Rows from block 6 of the text encoder, named by matrix and row number. Each number is 500 + 25 x the weight over its row's rms, rounded and kept within 0 to 999. All counts start at 0. Numbers have three digits each. After the name is the row's rms in percent of the matrix's.
# fc2: MLP down (text_encoder.blocks.6.mlp.fc2.weight, 128x512), inputs 444-511
fc2.0 101:521497529512525459497490499501496537514540483501527494525495522517474498502480524487480530493551531461502469479516511506482546496489522528496545433464492517524456501468525458555466485500496506526507491550
fc2.1 099:459511499512552502517496473504514525472479453438543498534485510559542514552495509524504544463492492525501504527533533516480489526519481460516485504466501505493507515499525505502483468541475473537517492506
fc2.2 103:558462487458522434509478452488552501516529456471496521509469503469521496513466475521477546539513497481509489467530484506502493505483484450495556486520463524567503492483497472521466465481516477509515519508
fc2.3 099:490493518503509444523514479481476455508508485477462506508502536477501467524527478543516530509470472526500433532477509551530533525492503490526502473480503458528519504531491479432488567535493498521510502490
fc2.4 100:501524506509534512488513503470485461483508508540471489466469474502454534513509522529523485459502518570538513509539453519491552494481506483486519507484513474494515520484519493500442533471494518514520502517
fc2.5 101:497477544514478465501524499538481519488493522506484487473472486496491445496474479508513469521476489503458512456460518502487494510507501559453532509521520510555499502490449444487551505498542501529480536532
fc2.6 098:531517508478454522465482528503497481547543505467477494490462488481489502491529499472501523490519494484473477470471496481524493512513507508489495511525465475473483447496525474488462504476454512491518509517
fc2.7 107:482499497488520461469514529478499492526498483485482469473514486508504511536484547504461518520494480442565471490471534512478502537499505499464483484508523501533469491488490478471520484506508508479539527467
fc2.8 101:502480499537548530511510526530457555478529503509518505531475472540522461503458500498480528475510514495499487506482505491454471475525525549488539495512490483489511454527504505526483532525494502492497506450
fc2.9 101:498478482516534478556479506530533505480532476489470545527504521506504514466504489513488506473490494485495488474522484519540542478491488476485484495484465494507469479465494516506506500493454446502498486468
fc2.10 094:471493565483497560458500508491505498478485515506487480527533491509537486531461506477507514501523536487568526512574519470451444510448482493506496485460492540485480462467500495512485492490491488478507516495
fc2.11 100:541520545499503461467433481506497477471498538532465503500456534492504509522478463527519494498483533512512518474516518547454526453476504490480514508512483500464500504518479497510515507505489495510494476511
fc2.12 098:531546507510500515529519515502483526548532491517555508541523479477466494508482513481529511478514487520473502501507506493457541448532488544532520514482494534474465528527480511509428507469461522491484461517
fc2.13 096:479513504452477489487514534507456496534472480460528486460502452516525436486497487554491492505503519466519476529513483528541467510460476477523503454493484555463485504472499455554503530523468469496504510481
fc2.14 101:509520444465475466476548490497498502495521445510560484528507540473512458467504482504504448531537449482508518485526470492513471510511456489499464488515511532508450476463507498522519524494508485495472504494
fc2.15 095:484496498509499503508507525513519489464469535504524531494515497450481506490533521574514535483494533503566469484482503513452469510457513480459467530542500480510511497501500488510535482509481513478450532486
fc2.16 102:522489465492487535487513462448482456486507496511488515426503516480466527497507502518468508524485506535513509538508490498464488457522529549500486514529500513493524523545488475476546459489533501481496519517
fc2.17 095:507515501512505468489480512503512464506507489504484503505500497505506483466542440524448500505502481517473497516474519470509500496519496507486469511535473501513508528546483463464528538477504487454468529518
fc2.18 103:498517509510475472499501505499516527479521502583558476510499509504541466515476528512472504491453493465488526497492501488471529499474484544477470514512529461502504513531509542510516493489542534465516453472
fc2.19 098:465500477497466489544513503435474455505485466524472506442522514484523499476491507480489534520511530465527492543487480491470500483509476475501533497519516501510490543515530492482533479493496548502474531505
fc2.20 094:537492517490518520464502551517515488487499529535516495506496481527464496467503484498505544512478498532490525509497482506492492483502493512497538526485508487484555550466478482530546509497488513504505512530
fc2.21 102:549478510492507475473492514429501507449505508529491504513519527499454508510496493515510522521479489499484483473563504486461519493498530518490536519520500482513487492558509528486480492492500514536514541473
fc2.22 092:501504537476493454497512488471531476525507458482509488494513525485496500493504481523481471519532536521485463533507502491516505483476504495486510439498514506481505506503484474473475533509522515524483506513
fc2.23 094:477502499480504470489496519501502512492489529556505473475507455511485510481541482515462528500516542496536501511485489518512553500512522511486508520476485508517480495479508517520521479485523524488467495521
fc2.24 105:495478502488488484451515464511494554486502525502491535504505500471488524474502489487516485489506488513511504490473508494517499501521504491508516513519499513551507484498483505466514504442455522496500510443
fc2.25 099:456507452488498475526507557541514542506475536498531517525506548503509472517502490520519520497535503467564501525492482522522511507534562503466504547500560482526491469493462494496506515504507522475516497486
fc2.26 104:498511505509496502465521489487525517514501482546488537493522505488527493518536493455495480493486547499486492514495521493470486538472510515520530536473491499500518504480490469484503495524457523467504469522
fc2.27 098:517501484563486521524543476494484519503495493500487513500532488529478500523516531511489510524510464529460491519470463519505489488476473519516490487470523517506456522491496487511504475497543463516498472529
fc2.28 100:481487502462499517459495548487564512511510509468506536488522514478473518479505484517510494524521474531554510549486504450503510527500475486511529493484532492517443479473478564520483518530523468472501480534
fc2.29 102:511482489505503460483481533484459538530525520472542441518469490486550461518521494538467482488508517479504498497528536503487494498488460505492495509519495484459460528496468462528485448480491480479545502510
fc2.30 096:470491497467472502517501450488466487457494513457518525497440508492502508505546519505516493507438489480484496477514506531520472488474470559537501500513510498529498478463480472486502494517489474542475490483
fc2.31 096:502552524494504465552523501505485539456505503503541545480501461498480480453470488456496535472505503504488483499460508501522477514503523500476503501451493499521481488526490547493467541493538473482488522506
fc2.32 100:489515502540536495530541466515455504545496478497471480466445520494512455507475486519485495480473506481464529529517440473447529556469454553498507511506503494473509500532490506509503474508498509546490510576
fc2.33 099:526524490536471491517500521508552510537544486477508484530466509511493478498491505484511507509489485484554477501533474472485457552490502461508475519516498527468517478532537523516473501515524489491482480510
fc2.34 110:519526489482504503531519520493497473509519514456501503507507507512526472491467504468512504491477466489480452509528487507494499497529496501503529476511498496495465502478501463493516485526448507504545503494
fc2.35 099:487512493469508510500510503526496458511512476500507508479539493520459511515490489520569536489496485491452528500506477506491577491511480523507531572473508477465505517481512508534500513500524509487507500503
fc2.36 101:467504519481477503504475480503486492465524488547524481553510498484492465506497500473530501505514524464478500530468515476484545486537502470484506524511487518521540505484500506475485504460513492461533490520
fc2.37 101:500470518508484423513500492524494489523450477523467511509497494479482505486494487554470490520493529502486486476480529471503508514481515519474508526479492476548487521486481522497498503471508519507529529489
fc2.38 096:504515480513499505471479522511544502512469487499505542496489517522480458505482529528528505493502476535509482477510536457531516489466491472508500494513515482479497479484431485528497487480482526505474463501
fc2.39 099:542522505512498510505531523468491503488486501484463497482507489479493509504543522478478516467548493532530515548476522477479455521508522497476533516469471437480516453483494546567506450509549529526520488450
fc2.40 106:487518528484476492475532504493516501453480521534533485432496509481516502514495468495532525465494491530467454496509498532506526527501507500514474465478488508507549540503500463515479500526542509439502457503
fc2.41 105:541510475520452469485465508510421495495516532486485474509511507474509531526482476509529428475455518487508510499568500467542521440483451525534537530507499484493496494455518483533501525473518500517475486480
fc2.42 101:468483477503523496484502518484471517479504527491515512503500510520503488485508468517495518510492492558481519500521500494467506514471537511518494522518507505499482470493515514500481474472479506457534460488
fc2.43 099:529508507490530481513483509495471498497519526480479492459490488502499507490520524512532504497508479530518520525497529485530556508520526496499504561501501497467444481519541466457487496503563459496500519527
fc2.44 095:505489474476507486495517502529536468453478486509535527488513481447513502525544464493511504488504520505510478501515501495485492462477478476481535488534463432505528527442530530456527529519470490516540507558
fc2.45 100:538493544525529484508494471496475516529441492538473496528482524538481461474483514495447469472493500484509505497497475488525501491472533471518521531494547523446469504505470533477481445452482516496519492489
fc2.46 099:507481498481480523537525475487473522506472523507498492484502483462481545493523473522473530521453449506473506475490509471518517524521499514527500513511473488440528494476511501462533536502547497485484500518
fc2.47 101:525496530495533504526489526492558466468495492484484519485515527481537450499470496522487484523540518546492551436553501478478540494533479547506509504511536492578489510515494496480431497461608530499504497491
fc2.48 093:516520505550460511508506521499515433545541517482506478490522492524462496509473499518524504479501515515450469485468462521501508482543531504527496495489530459497561480528514491505474520474464515509485470513
fc2.49 105:482475518512488529497503509491504478486462477475532520501528488498513478535513525507547482537505489519491522509433529475492544485478491488514526502517513510494492504481489507493517497487469482467498510520
fc2.50 101:504507490528516480474432516492511512424536513472509497483488503481525493471468500486519518503507485494508494517475468488497492507512470486531532505499503504485463479460490500511471496499460469489451504514
fc2.51 104:495512515496497455532536533472517501524482457518507498555511501476501522488501459520456485505443492478470515503502483504497444534489486471477478487503502492463522524518472560526504482509519471486525497484
fc2.52 101:485494505498494503497546482492486488522474487458420535520524471533501481492534475493546555524543471517493509448441491507480546472513512474499452457487460478557461512474517503499554554506470498520511541498
fc2.53 100:460514460496548454523504527528533504490505528478476524458514551483514498498479504579490470532526470530457506501480464443476517511500499497462497490492493525473484489470521507480493504461501457531520495488
fc2.54 103:499557476525484433483490503459520460470467519508519454499530500523517501477503511506495453497506517496483480500522477498496465536465469495523448467528583517508500477462505513501488484494531477518495556501
fc2.55 100:507497530469552517545491525511511504514520540467546505459499478498509499525487503502491560531513495460493559458510492494499527481483527500465505468538520503477509504479525481491480503499541474573501494481
fc2.56 107:523462511526487495495499512497493519458506530483500540455473551472477503503476467529514527490488485483543515496475510504493471526508501496477489507512518480535489501485514482435518492525521525471497484506
fc2.57 097:503528520486495525488528511549487492495499454465509484527470466495523493461485487477560465516526454522464521455465486523493502448499509520469503514510509507504526551459487519453510486510484454476506471535
fc2.58 098:467509485506483505481512504507507492496500469500526476482523529518532512526503492509513452507513465529550492528487493488529491512519495543496536569491474452516494511508510506447471483516456480479512483516
fc2.59 104:515525526496544499539484539470490484531490514488530462483465494492484487478485520484499529506547516541509497490473447516517503496515476509511519444482501539448527478466479512469510490529491465521505471521
fc2.60 098:528476527486526467517468524542512514515532491487509525512513479490511486486518513455521507499456462508496514483516494524510468511508515500485496513526501481476537529497480507488527476493494472501494486502
fc2.61 104:505518484460443531547492501488513513477503467508476479474492485490487512483530483530548532499509491502525490449463452479475521499486549523494476496496522526469501497458467550441562500536525484526494546527
fc2.62 101:495478491517505467530535506502478511517503484505479526486508527547485472496521509520546480511496578496492512519476524471495471517490509489476497492466542495484556537513504502462561488495470527487524514532
fc2.63 100:520505540505473544495508458479451493511536509520512491454506541481480517479505527517461518496523507491507466502509493531529486470496510483471496494504486508437510476499527517495520492498479519502468505545
fc2.64 097:516552483499494527504533493502470476543514490472560456511512522501481487497502491476504462481528456471483483497493461468507519490508543511520492527508478500523504476519457513496467509542518537504480515539
fc2.65 094:503517498478510536465484470513528505531487486492491512501458493479518511505524449517516469519531458488461507474533506495466522497478492502516505467546474512477496475530499489519472548492470503496523488467
fc2.66 100:487499508510488481511483521522498475505501525421497510492502525546474492510568498505501503501500498440478504525457464470511493497526504517503444508506504521507498473506479502552448513504410470502491486488
fc2.67 098:509528508494519515460511490459524499480486523482498515526542472519531483495497497501520512470540492511510473508479471488500485550487515472533530542513493511474452504489466507523538500494489442502451523535
fc2.68 099:484539487435510559535539525514528515464520426502514545478479485520531486474528514476474518489504492502510484504526505527519500534516506534462483513501514487547494538487515491489493472494542522472512524497
fc2.69 107:537484498508502563480527498502516512484505520516539480493524526508526496489553553509489467493555521514440545550506508489518538499545520497516458486519511498532524499438508543521489466517503518514509474488
fc2.70 097:509501556506485526552489494522484516504503511462463502459511456488488499508534520555515477468506529464463478491461533500481444511511532499523490520490511522511498531506462502495520513533474491497494454543
fc2.71 098:532470484514487514502555529498509522472457481522478496487541533509545537498517475504537517486478516522478454498448495534496482513499511510473485539446494493520517499525498516517481509499514540480489525534
fc2.72 093:478508525441526505495457475503537493552496507511511509476514519471478539480498470512501520477492515476465468494528527478482454514518491491515461484528448521543501543536488512538493508530494477484461501531
fc2.73 105:480503481501519495477510495532544492491521537530504463501501480541497505500517507504472514467533508495490476528460482448515455468510478469538507485481486555491519502521496479509514492517496470522516511512
fc2.74 102:521493495557502517475451506551488513493534513492497473512492551473499470502469461504521474462522515468474535466486520521480485519512520473490471506488503512465494513534493510534549535500491537510566494503
fc2.75 102:517472494493525499488476500521492507489446512536507502485504517522524480526489482517440513480512493483551466539560500508511504484492469493515512504443481446484511478517503505472496529502489469524509515469
fc2.76 102:517458476524547477482495525496511503431497477473480508439534503520448494486517527510526492507498499516493502500505495503464529480545525492468497522492475523536486490495512499494494490527454461471487495475
fc2.77 092:544483504476442518487534485482511521504471489460481479500490508504515527510504466519480505500447469499485481501540510503527515506486491516495510490521490496495517501507480461464496504563460497518503503541
fc2.78 101:456517510493486493539444520547479508509475455520541518509514494499500491494567478478553473456543510507475510552501491456504520501505445483503504509508444489476526471483496495513515464484493543526477496509
fc2.79 093:491517509469513498487495509524477572516551461509503516502488501534492476462524478553512512466491483533535502520471500472497458466463489524481509499470504495510530505519487520495491536494507532528500498538
fc2.80 099:534503555475450530509513483496489547489531513499524489486521493506500493497512530505492506526497534482539497449443521504496469497485481514473499485487495496483511509488503498532482491522470524533468471530
fc2.81 107:501499502459487482535465452487488494499508505511467500539499523450493495486490541480495477483522512474503535494496520517493563466483480465507509480490506496492483518463478481527477484502499514539476522487
fc2.82 096:543470506504507512509498510534481518488474466502531529521439515465502488502468517482519482445474486522481510494468512499501475460521485513486544526508486518513462545509480494492524481558500437505478423537
fc2.83 105:504521462513482481461504515486468478513514526518551543479472495497505508514537510518526527492495487534467508523493486483532506493470472493537514506462532490491496462448482508501493509484557545495512526485
fc2.84 102:507486508536525538533483499462497504495593491497458460517520484473469494493487490420543457518526461496460480527491500530494580489533487493479466501506511476543492554467518505505515485476473473503508504515
fc2.85 098:501514502510512462506467524473496520480540539529478515498509499503487518460554510511499495509502520506533479542514487495499556511507512486482465494453494512444469460494490540492491517490532476446510526483
fc2.86 105:528475494481484463470519451503492503453500474498464463474507479463508493501499470455504484498480523464487517468532489556468494492502537497524456547479507474491513483536491493478518505451524499504519489502
fc2.87 101:533508513543515513531493516546532520461553508487529515497454483500495483504510504460503499539512469503495500508456475515493535474492536502483492513476469472495539504524480478486494551486495541476504518512
fc2.88 098:507514504515507471530464502504468521535466491526486517553521489454524468540440490498517508491525497488458489484489511490486544467454495481506553540504491472469542480556557520497520528504506474500467494465
fc2.89 104:529517535520481495498511492572510498518473513457514486474492521478547481501513490540520497488500549534505485506531466457498481464492507478488513474544451488495460521512491474475509497515476479469529519488
fc2.90 098:485489471550487472528488530485511495492479490486511492446493507454466543466465539490494496497477511531475504504524446504520495513483492509493526545558524522540528507490480510514475497502478520460499519538
fc2.91 095:530508482489490463449489497471504504480475478518515495459466518484524511491495531469502539513449497535516499466511507482527552512538507453491471480527550482481507483504492525480487557523474469467493509534
fc2.92 098:501464501498465527551508509477517510516504487483472518462515471487539568505534469484530523501459531481493533492494499481499509504509452470479497515534508508494488542479519504436453464507462489502472482517
fc2.93 102:483505467537510491545470469544498526493516526485508507513460511532516514490487549488501485503478499469475472528500501474521580533521487499516508492537499514514559450460489513499566509498515545518486478493
fc2.94 101:514506487531492499483498542458531462507464515491481502478500539515504509481485449477487493474490487475514506499447514492471488508498498551460456511456452550490503549515467488515469518495499506487476484465
fc2.95 104:492515499464466481519514505481505528452503457471466495503512524464487478515543485527484494497453498501521538527439485507502547503479514488486485519522522511514529528532517519533491509523493515478491496503
fc2.96 100:509541546480491521459556508474502523493528497479496504506499490486491529485478481518520505562463525485474509530558484455492479505514531543519509445496501517546488491509493514500495498519472453482515518482
fc2.97 101:523491498519513523499485485546499517476495472498505486499500423508513475512472510509509520500507479525493485500479497486540510522471493477522504523479514493493512523531505505510510496467532520480514503484
fc2.98 096:486540518497504443462503515527504512511518506502553462514520478493504508516499497468519506500517535508517488468525478525506502512507490479508521519518487446496476506488542531517446526501505473517509482471
fc2.99 098:477463523522474494476508485502514479499474483470516491519515497477520509571483492465483446486489458530505464480498524497473520495487479493469537513535494480522496478519512512451490486463459483513501480465
fc2.100 106:534497472483537519533510482485463508447528503487510490477485527505520505513495502486512508538472468469490511523447483539504541488508515466509507480488536434532542490473510478469449523541484469508498479514
fc2.101 100:509543514502510520513475498482457530516477519531446503515491529531490484488506497492480469508466555508494541537419484431529460477503481510517524506486497525497448474503465505479513468476479468485520517537
fc2.102 097:500492485546520498480503492538500506488516508434485505506500498495479512547470531509491520514516511532527487468513479494500481501491484523540471478489532515517502471485465473494480489504510479513469496510
fc2.103 103:512451483519478553513451523484520509487536443534507489493477528458477483527506485523489426489496523517478503467481532509511531522482458503516472516518523519501508497505501480516478481510517479517462490444
fc2.104 090:534497484499474494491510451483496508481530501478461502483493522518523481509510450476473515452554560496471500495533507450531498539517515457517509485506523529450499487525534498483491510493534477498487487513
fc2.105 110:525481516529516504512462444497518473512510495461480505482503509533561466482514484523500497473516539466448515499513537460555577523477487504484473510496494493494514513518494525497550540515441548533520525491
fc2.106 091:479504487464487452497481514515507531494482519467475520475522486516542532513432497473492483518499479546507510510501492528450492476515497463547489474498509487510474502521489527506504499490541483527462518523
fc2.107 105:410514441503503478502500496480454483517490479495459482470474492514490522466468484537515496523492493472474521508506538511513556512527455450493515520517482526451494513491521504456526492507547499489498489465
fc2.108 102:512486497498472486514513529492492486522505480519485489502511456464515556502516511498488556500491577497502504536535500492481525487478499548497520516488479485481510534534491486483504518506526498517467493508
fc2.109 102:491479517520508506512508491508508511488529493469513507508524505528516461530469485520522490523525501488488485484474526487496495471503486531502499474494453495542510476508498512491533544535493458483470474466
fc2.110 100:461470504508515552533462524504483484507503483492509470548518474515531500513509485479522509487500502530499552512517529466516529521493511476508515461490508474462501521543477493501502481535488477483513472472
fc2.111 097:418507502441516465548510486527533482512506490476487497491486494528478504489480460465549537499505505491543468468550525484507450500524485507460517541502513507481469515549516498496500493492525491517500489560
fc2.112 103:509488540454487502462472507531507520551511496536499518481500516531497465518510480551505517505520484523473518505467540448532481539458540513480503483480485506484471458512464474512469521495470474486507534540
fc2.113 094:506509499477508456556519475543509463477507544535471519492557483484490505488473506484517464479522502487457491464463497500511538457550540468503503460491481496516501552472482496516516493531517517525512508521
fc2.114 094:498495449526484498466490519502541521515529526486533509508495484483527541480467473502514487519494496485483472512513487509503521519467467490529518565473524476467498482477514478486470471497532441536539497527
fc2.115 108:468554504483540458520521493518501513462491496467515520467553494546456471486552515518488484549543547520494497521473525501492517458478469470513515507479467502493490513486529505519486528480484480487522486533
fc2.116 097:501490507507486576505485523540506536552508505469538494533482456522495505538526518499505450491502480492499474508526490505486507517490502486458475487472520546481530502534500500486503509494507536489506492506
fc2.117 101:497517462506500503485471514476518485466492501535511512499515535479502472482520507483490468522506557490503505518489494475503543505529477520515519556495509527459462481502475518519507521466522525483476535515
fc2.118 097:537484530519491510472484492541494495475537495467508482472480536507460492510480541527519501471464463500511489473547513534510460500532495508494499532447513531467504498510497473530487510512441478513519476514
fc2.119 104:479479489474487473537491485506479480500546492486501498494502531517532540497497503487511506495471516518520461480546547485520540537496505545495463526487500515516448544507497512488484521508518500486466495543
fc2.120 096:477483514482489497519506530484485473479563494472532460569449497459486503530475473492479463501497464522527479479440482539485501513540500544471510478527484432509526525527522500512453536515517492485548461481
fc2.121 101:514499494491508483505542490513505503499490476542531493546470521486524505483491489551511501517511530522512507527539517484495501526492510480505478472504495562440486508514495468556489514478538486532487471547
fc2.122 102:518509504477490500472512528509511541501507518474498489549490452524512481515507508492451485488508483459462489537466415476492481493495495532453528501456536473501460461480487472493508489564498501505490521486
fc2.123 097:520480506523502447483496527501476483480509486511522536487521517462519526479484489493486486494490492544489472521498491518471503544506488474510511487488492481518482475546543501451545522503525503530516524545
fc2.124 104:525507516484476474487476503457483494501487518542475479520518497490509510495494482495533524479520479479479495517443522489466537497502495550501467459503512511499449502544483511515479478524466522500485517489
fc2.125 103:519483515486490479521497514517508497497417484502490518504500506485540528544519485526524536485557536483528467516497476507529474461512479498452526501501507480490494490536565521541513519468504470466512515485
fc2.126 103:517507510507483506474527494485467490482495493531522530559498492559472493505523542534467502482519488512496501471467536513515524492491485478485483475473520508521498517466478504542455460523539516504478466512
fc2.127 101:516511474524470540489498487500474522506507486485499510448525445535541473556520496501518505492506524515507508496446490495428530510521467505489481471510456503495494539483512493494550516503525530500517503545