Rows from block 10 of the audio encoder, named by matrix and row number. Each number is 500 + 25 x the weight over the matrix's rms, rounded and kept within 0 to 999. All counts start at 0. Numbers have three digits each.
# fc1: squeeze-excite reduce (encoder.blocks.10.se.fc1.weight, 48x768), inputs 344-429
fc1.0:464505496492543505502512486523478529517479496495464481511517492497467503524487487482492475501501475472527531498541476479511504500482482493522464503549461522484455492494528488510479528501493479451484486509523497481480476508487511498473526457468464475482503482
fc1.1:450504496477498513510544539504476465491482471479515469512523473499483514507477507518513495518520538483490476510501468534460471499525494485451487480550455473510475448512479524499509490504573515488483520491480549506506524497516512504528487505511589494488493526
fc1.2:496482502520515495496495503509472480508506507547481513490507502503465520476509490492501470484497512494500479512463513511508498506507512505507517486502504501510486522506507506499506480495544502494499488490501501520482489514497492511492485545509503514506512532
fc1.3:488505482515490497478484471497493525514486481501483510555500482502545519508486490462523521512514497511539471477529541518498541482500550470505504502509474488497515508459509496478479530514499487503487482521524485476504522502499466478506553478485465519471473505
fc1.4:499520506521502475506511503500508471487488503510519501506477489512480510508504501522466519490529484510484515510509512489510495484510468526499503498490519486502503500511464512509500525483477521512509492519502465511510526536454506483503476478498488512481500481
fc1.5:460516458506493514522487524523520524551540472512545532522492468505576433450477514509512512522495512455470524503533517489528537498507485525450513463507501493501500528496526524502502500518452485443528504513479514533515534494517477538489498507502526496485497519
fc1.6:528517490523512471460463533478513517495499526519520506509506497523479506491509523500505521486471508503481510486505472518465525490485507483522498506462519518474474519532495510527516513527512516488494511506476506515531507519514497482497519500468513513519535521
fc1.7:484512486513490487548465510517454499505499487518507498476509529483511473469508509481473474530494462460505517477484521535499468503518500532509491482569535520516498525523529524493461514484492470500486525511480545537522487492521496500512482476499466540507461509
fc1.8:498469516460475499541530507490502503474502485494501512499564481472491460511528501469514523486513533501525442484514474503512505521506509529513510510483492468507454512483501486496499491501525497454524498512476493466495476476511498467485512518476471525519525485
fc1.9:502506516503479509520522476512510500491519510496510513515450518506488497516488520483483518511496501524485508493484474473510484509538494511523501511504489513546483498544494499487483508517478487505478477459523477478502467501539515469494540475503515526508503488
fc1.10:453490509495492480478468473518493470518523465482506515509545488508450565512497439472475519517502509486496436476513500515514503512504532495502525493502520512489536482474507449477508504465500516480497478511481487515472494485503513475513501490488517511508511480
fc1.11:515506539503487492485515497513514513488488463511524523491544507509534522497526483493500510471521505518488561517496491518497494543512504476459537525508498500509509499481491445511508457504523512470521488493524482511511515452508465504553541509503539520506504503
fc1.12:571549531491493444450509483492505534541492487519534531509509510534520496491492524530525484496510498502531542505475477472483527560493482489534510492532547528525497517495544554511486464498450503492483438518495537491477506528509504488470471511463477529458489492
fc1.13:484471542502473435485499525496494518480521518502480495484549430542467504488494516480503520504504521516458473450426496515536515495540442517524484511519503478481493467477491472478514490493502475501525453527471488515495512494496466519505478448461505499529515518
fc1.14:518487477507491462549544494547509492476483541494510545529502509478466487495512463498493509519521484494486497473528511517492534518530525515510505523476512501478478528539504478511480511469508484474471461502519531516498516509478509484467504501516478535490517468
fc1.15:517472492530466499522486529507509497459540492416489500497514517503521484468465497499487495480464528507551511460529492558488491464537466550490451477501501493525509507461500483514555517527507529472507589527506486513502517470498534472494497483493512505503511522
fc1.16:524517502478507508526468521512484442534487469499531485569483520524472479524525484502472481496547487492489522486511489482496457518496466472523495470496509548474530521496459497492507470505494458470488431472461497508481503579484510504510481475544496492457507516
fc1.17:506521483468490508509485530472502491469517497492516498517494507489515512479490536519513519496536497484524493509475490545495473485472517533474526473483505485473470516496479495485483486467513491531498477505501497538522517523482507494480499487470474502511506479
fc1.18:510499466548522460484537494520537452466503547511482455515521469520499488483512461512524497516505502546498496538492510465500522511492471497549473444455518512534577498508501576535514506497513509473523495490523526502497519506496510518442507469496503514534528464
fc1.19:504455465493508557481509510473478481533455513494457493491485480531490539473518524500499519494474468564478499489518492484516451496562497502475447480527501469497604528549483486514532468501500508468533527521525513508457494487493511475537521538539528481466539515
fc1.20:545538484523451475493492530531539502508495469458503505529470516483461486536508492484477502517538486480529497502449516494563435528492544494509505492493523493475539478482505553519505500486500490489493481495489511490521486463513547506503499465531511487514538474
fc1.21:493444536476482447482491489499509497488469500491476497482513528511506507536531477521496524494491429511547517502483529503537486491474499546493507514522481508469494521512503502515516518501466477500531520500516509479486487499461503497492526510495507524504503518
fc1.22:503483462475491519444518521497483461495526547488525514534465506506475519529505501469491460456480458485571513494488517531501498469486513520477502484527492479522529495494544496544530500527488505494495511486543494531472482505439515465480468502521527508459524546
fc1.23:475530497501530522486493509510492515474496534509521515531510474527497478513483520501508503479540488490503469539511485519529493542484522555506485454503523539525508495447468521495494524458475541500489529521527556523472519481486455496475504487517463526482484508
fc1.24:474513521478498517489535471497526471468520463541499431450580486534467588516519501472490539495466539498504474477509509528500461485513469555550477502510507529535576470509459523493523435465512498483481488534481488475508530562494479491548473485534510475485506482
fc1.25:464514521494542515505516494513511479551505513467495528505477502481529519521477507505519443494531492481543467477478507521524500475506554522506483512520470510490466493514471495521489495505466491547535477506522502530503517513493518453483510518527457570458487562
fc1.26:475507509483481492504503513499499507560512552503518509517539523450508486481488511527495507495503582515501462484462514514488508468468468503488492489503517506541510505499498521524489551491467474484493508461466523479523464546480455508466496544528504501499463510
fc1.27:535496534521541558486499542508515504526542487483481507521502485472552478507549488460509500538474516526518505537549512524494494483514484465551478518497520502455434488466520483481518524462473443498504484539483491485526564498466494480498503556520518526549511526
fc1.28:513499489540512500456480477512483501511506532495498509523487493536491486498464474490460441464466519503574496477517465490502465485536541524479504481464553513457451506491547482484505439472508456468464490511478499509497495492491487497498495508478532490488487508
fc1.29:450512502499496546516503527462496468505472475517475499484486490490496498511487486497479500479522481508526504466524509516533483499515511520461483541515498475442540481471518493511530526498511465537511461516508484492527469498537528519522530567511519478504507518
fc1.30:510467481471491434477509448507542488473494482478467526499471520520525515536513474499523527494504511519470532561551523510533514479494467512492494465485498508537534519480487518458444467540518522493481475471514499519493512491538515478512514478539468468505518533
fc1.31:545500514520485549510495524525515526501501447493476527513473495502496501487490520512513496514531494488533506496518498484517490528484479478465482535469478448538540487488517523483492479504500497491543500515522535476518522535546484496512534478527493557482522526
fc1.32:513522487545492474500444483528483508472494482490504540546527488535512485505465488520510528525522489519491519492473510512480498474567476480501454475495532442511463471489465505507467546460517505528495551484486502535497485455505535506481494485501522515492494524
fc1.33:504509521533523488469530477464506513512479495496536476537467501553513501528525450498475538459484542525518468541531494469555502430529505513512504517505492451495550457538470531507516508514457518487518511477468521483512499489540473502476503520464474478465525524
fc1.34:475489478487494509528487504498545499497525522501472525497481501496500509567487515483506484452538498470482485493501505508511481475474502482463486492515482482479513521512525483479542520506507482497480487505524491496504508508491502531465491513495491486555495522
fc1.35:500501493496501456481534491473510507522520504487507506504480480506501467485456520519504481486496466459526510501463508486496481496490510531494501478524526484530519507470478479502480544539515478513470500468506512519476498495510513547471498482482525499530452533
fc1.36:506494485503477496495497515510517497550474471511539520560557492508485569515432495519496475458500521460518500477530495491457518479496492521489463463546490533519483564479508467548538538489452514506506517507497518507458579501511461485531521498480514479429480516
fc1.37:469490523504483534485509509533488459502525514500504520486520471487533491492495509504560481533469557504440504508499486517457482489496524498538525543525502540491462466479554485499467465528505488527515497536495488497485509494568522460493512496545505476504452483
fc1.38:532491510521506604507524486489495464500467475543477504526464480495452579525510504517481499502540497466471489505528520485487469512502515469530504522543521484494516477492506514507498438510477510533526491501497516513505484474480543505510473508506529529498513498
fc1.39:525509475548487565493489512468466493561491503500489500456511486524474485480492498520500517470540504516511504491548485442507469515513500452521512497509500512471480526535500458520525546485524506491457501480467459507494537490499471487480498502477494542571506486
fc1.40:502463489517509471495515474494486487523554459526474536464474484505530445487494560482510498505506506508519472442548535520489480487504485509517553498464505482460521535496442465513506463517476480501522465502509461496487507517547491485476541520507478499471516504
fc1.41:466571533505520512459527487456487418476520505505470480512496476515471469549511507522509513541493514551482501468580529452456481495544483495532467530513490517471492507495558502496526474536507468484485476483503456512473503493500515469479528535526491479512479465
fc1.42:508489513477488449502484490500483477510518542518508515498519458487490479472520525498489483490486474453476473484489523494484507492536518480525505507526508489505512468545463512482528500477471527492486523510474567493484486492497490508467505487520471508511509474
fc1.43:533467537471481488495469509461497478488525473538539494534544505515512509473471484508475509509477489497520483524506490439480469477500471560527556464490472525519530503480491513494477527471461519472500466531478509471491491529564521504524478472471507502503516478
fc1.44:499548492499518519502491524477505488530551513505505469511450544502498545555545537581508526506541505498447510521478480486469521509496532409496485521540484501495478471496487497539511480496484508529512457525461504482517482505464533524519523519521477518504508512
fc1.45:481504481523465478505503502473522512526539475464551494517497487515516492524503475478520474550527497469463480467480454488501529488446485474457506499490513491477507469520509514529502520510492467519486504485527521474504525478456509472546513524510485490517474507
fc1.46:538496482498449506496540489515504487446479511512533484462502496534558521488527516488456511506498461502518453488438495496524485475493480511534453527496446519550474500493501513486471513533510523475498517535523501487554502505477526490540538499557461516541519556
fc1.47:488490483500457514483507504492475522572502510493491487472507510524541475466504475518525517503470570518501505498547482485541526497473492500455475503489483532502490531493484510494512481524500497438496536463515510482516480507511503479475499484524522514478466521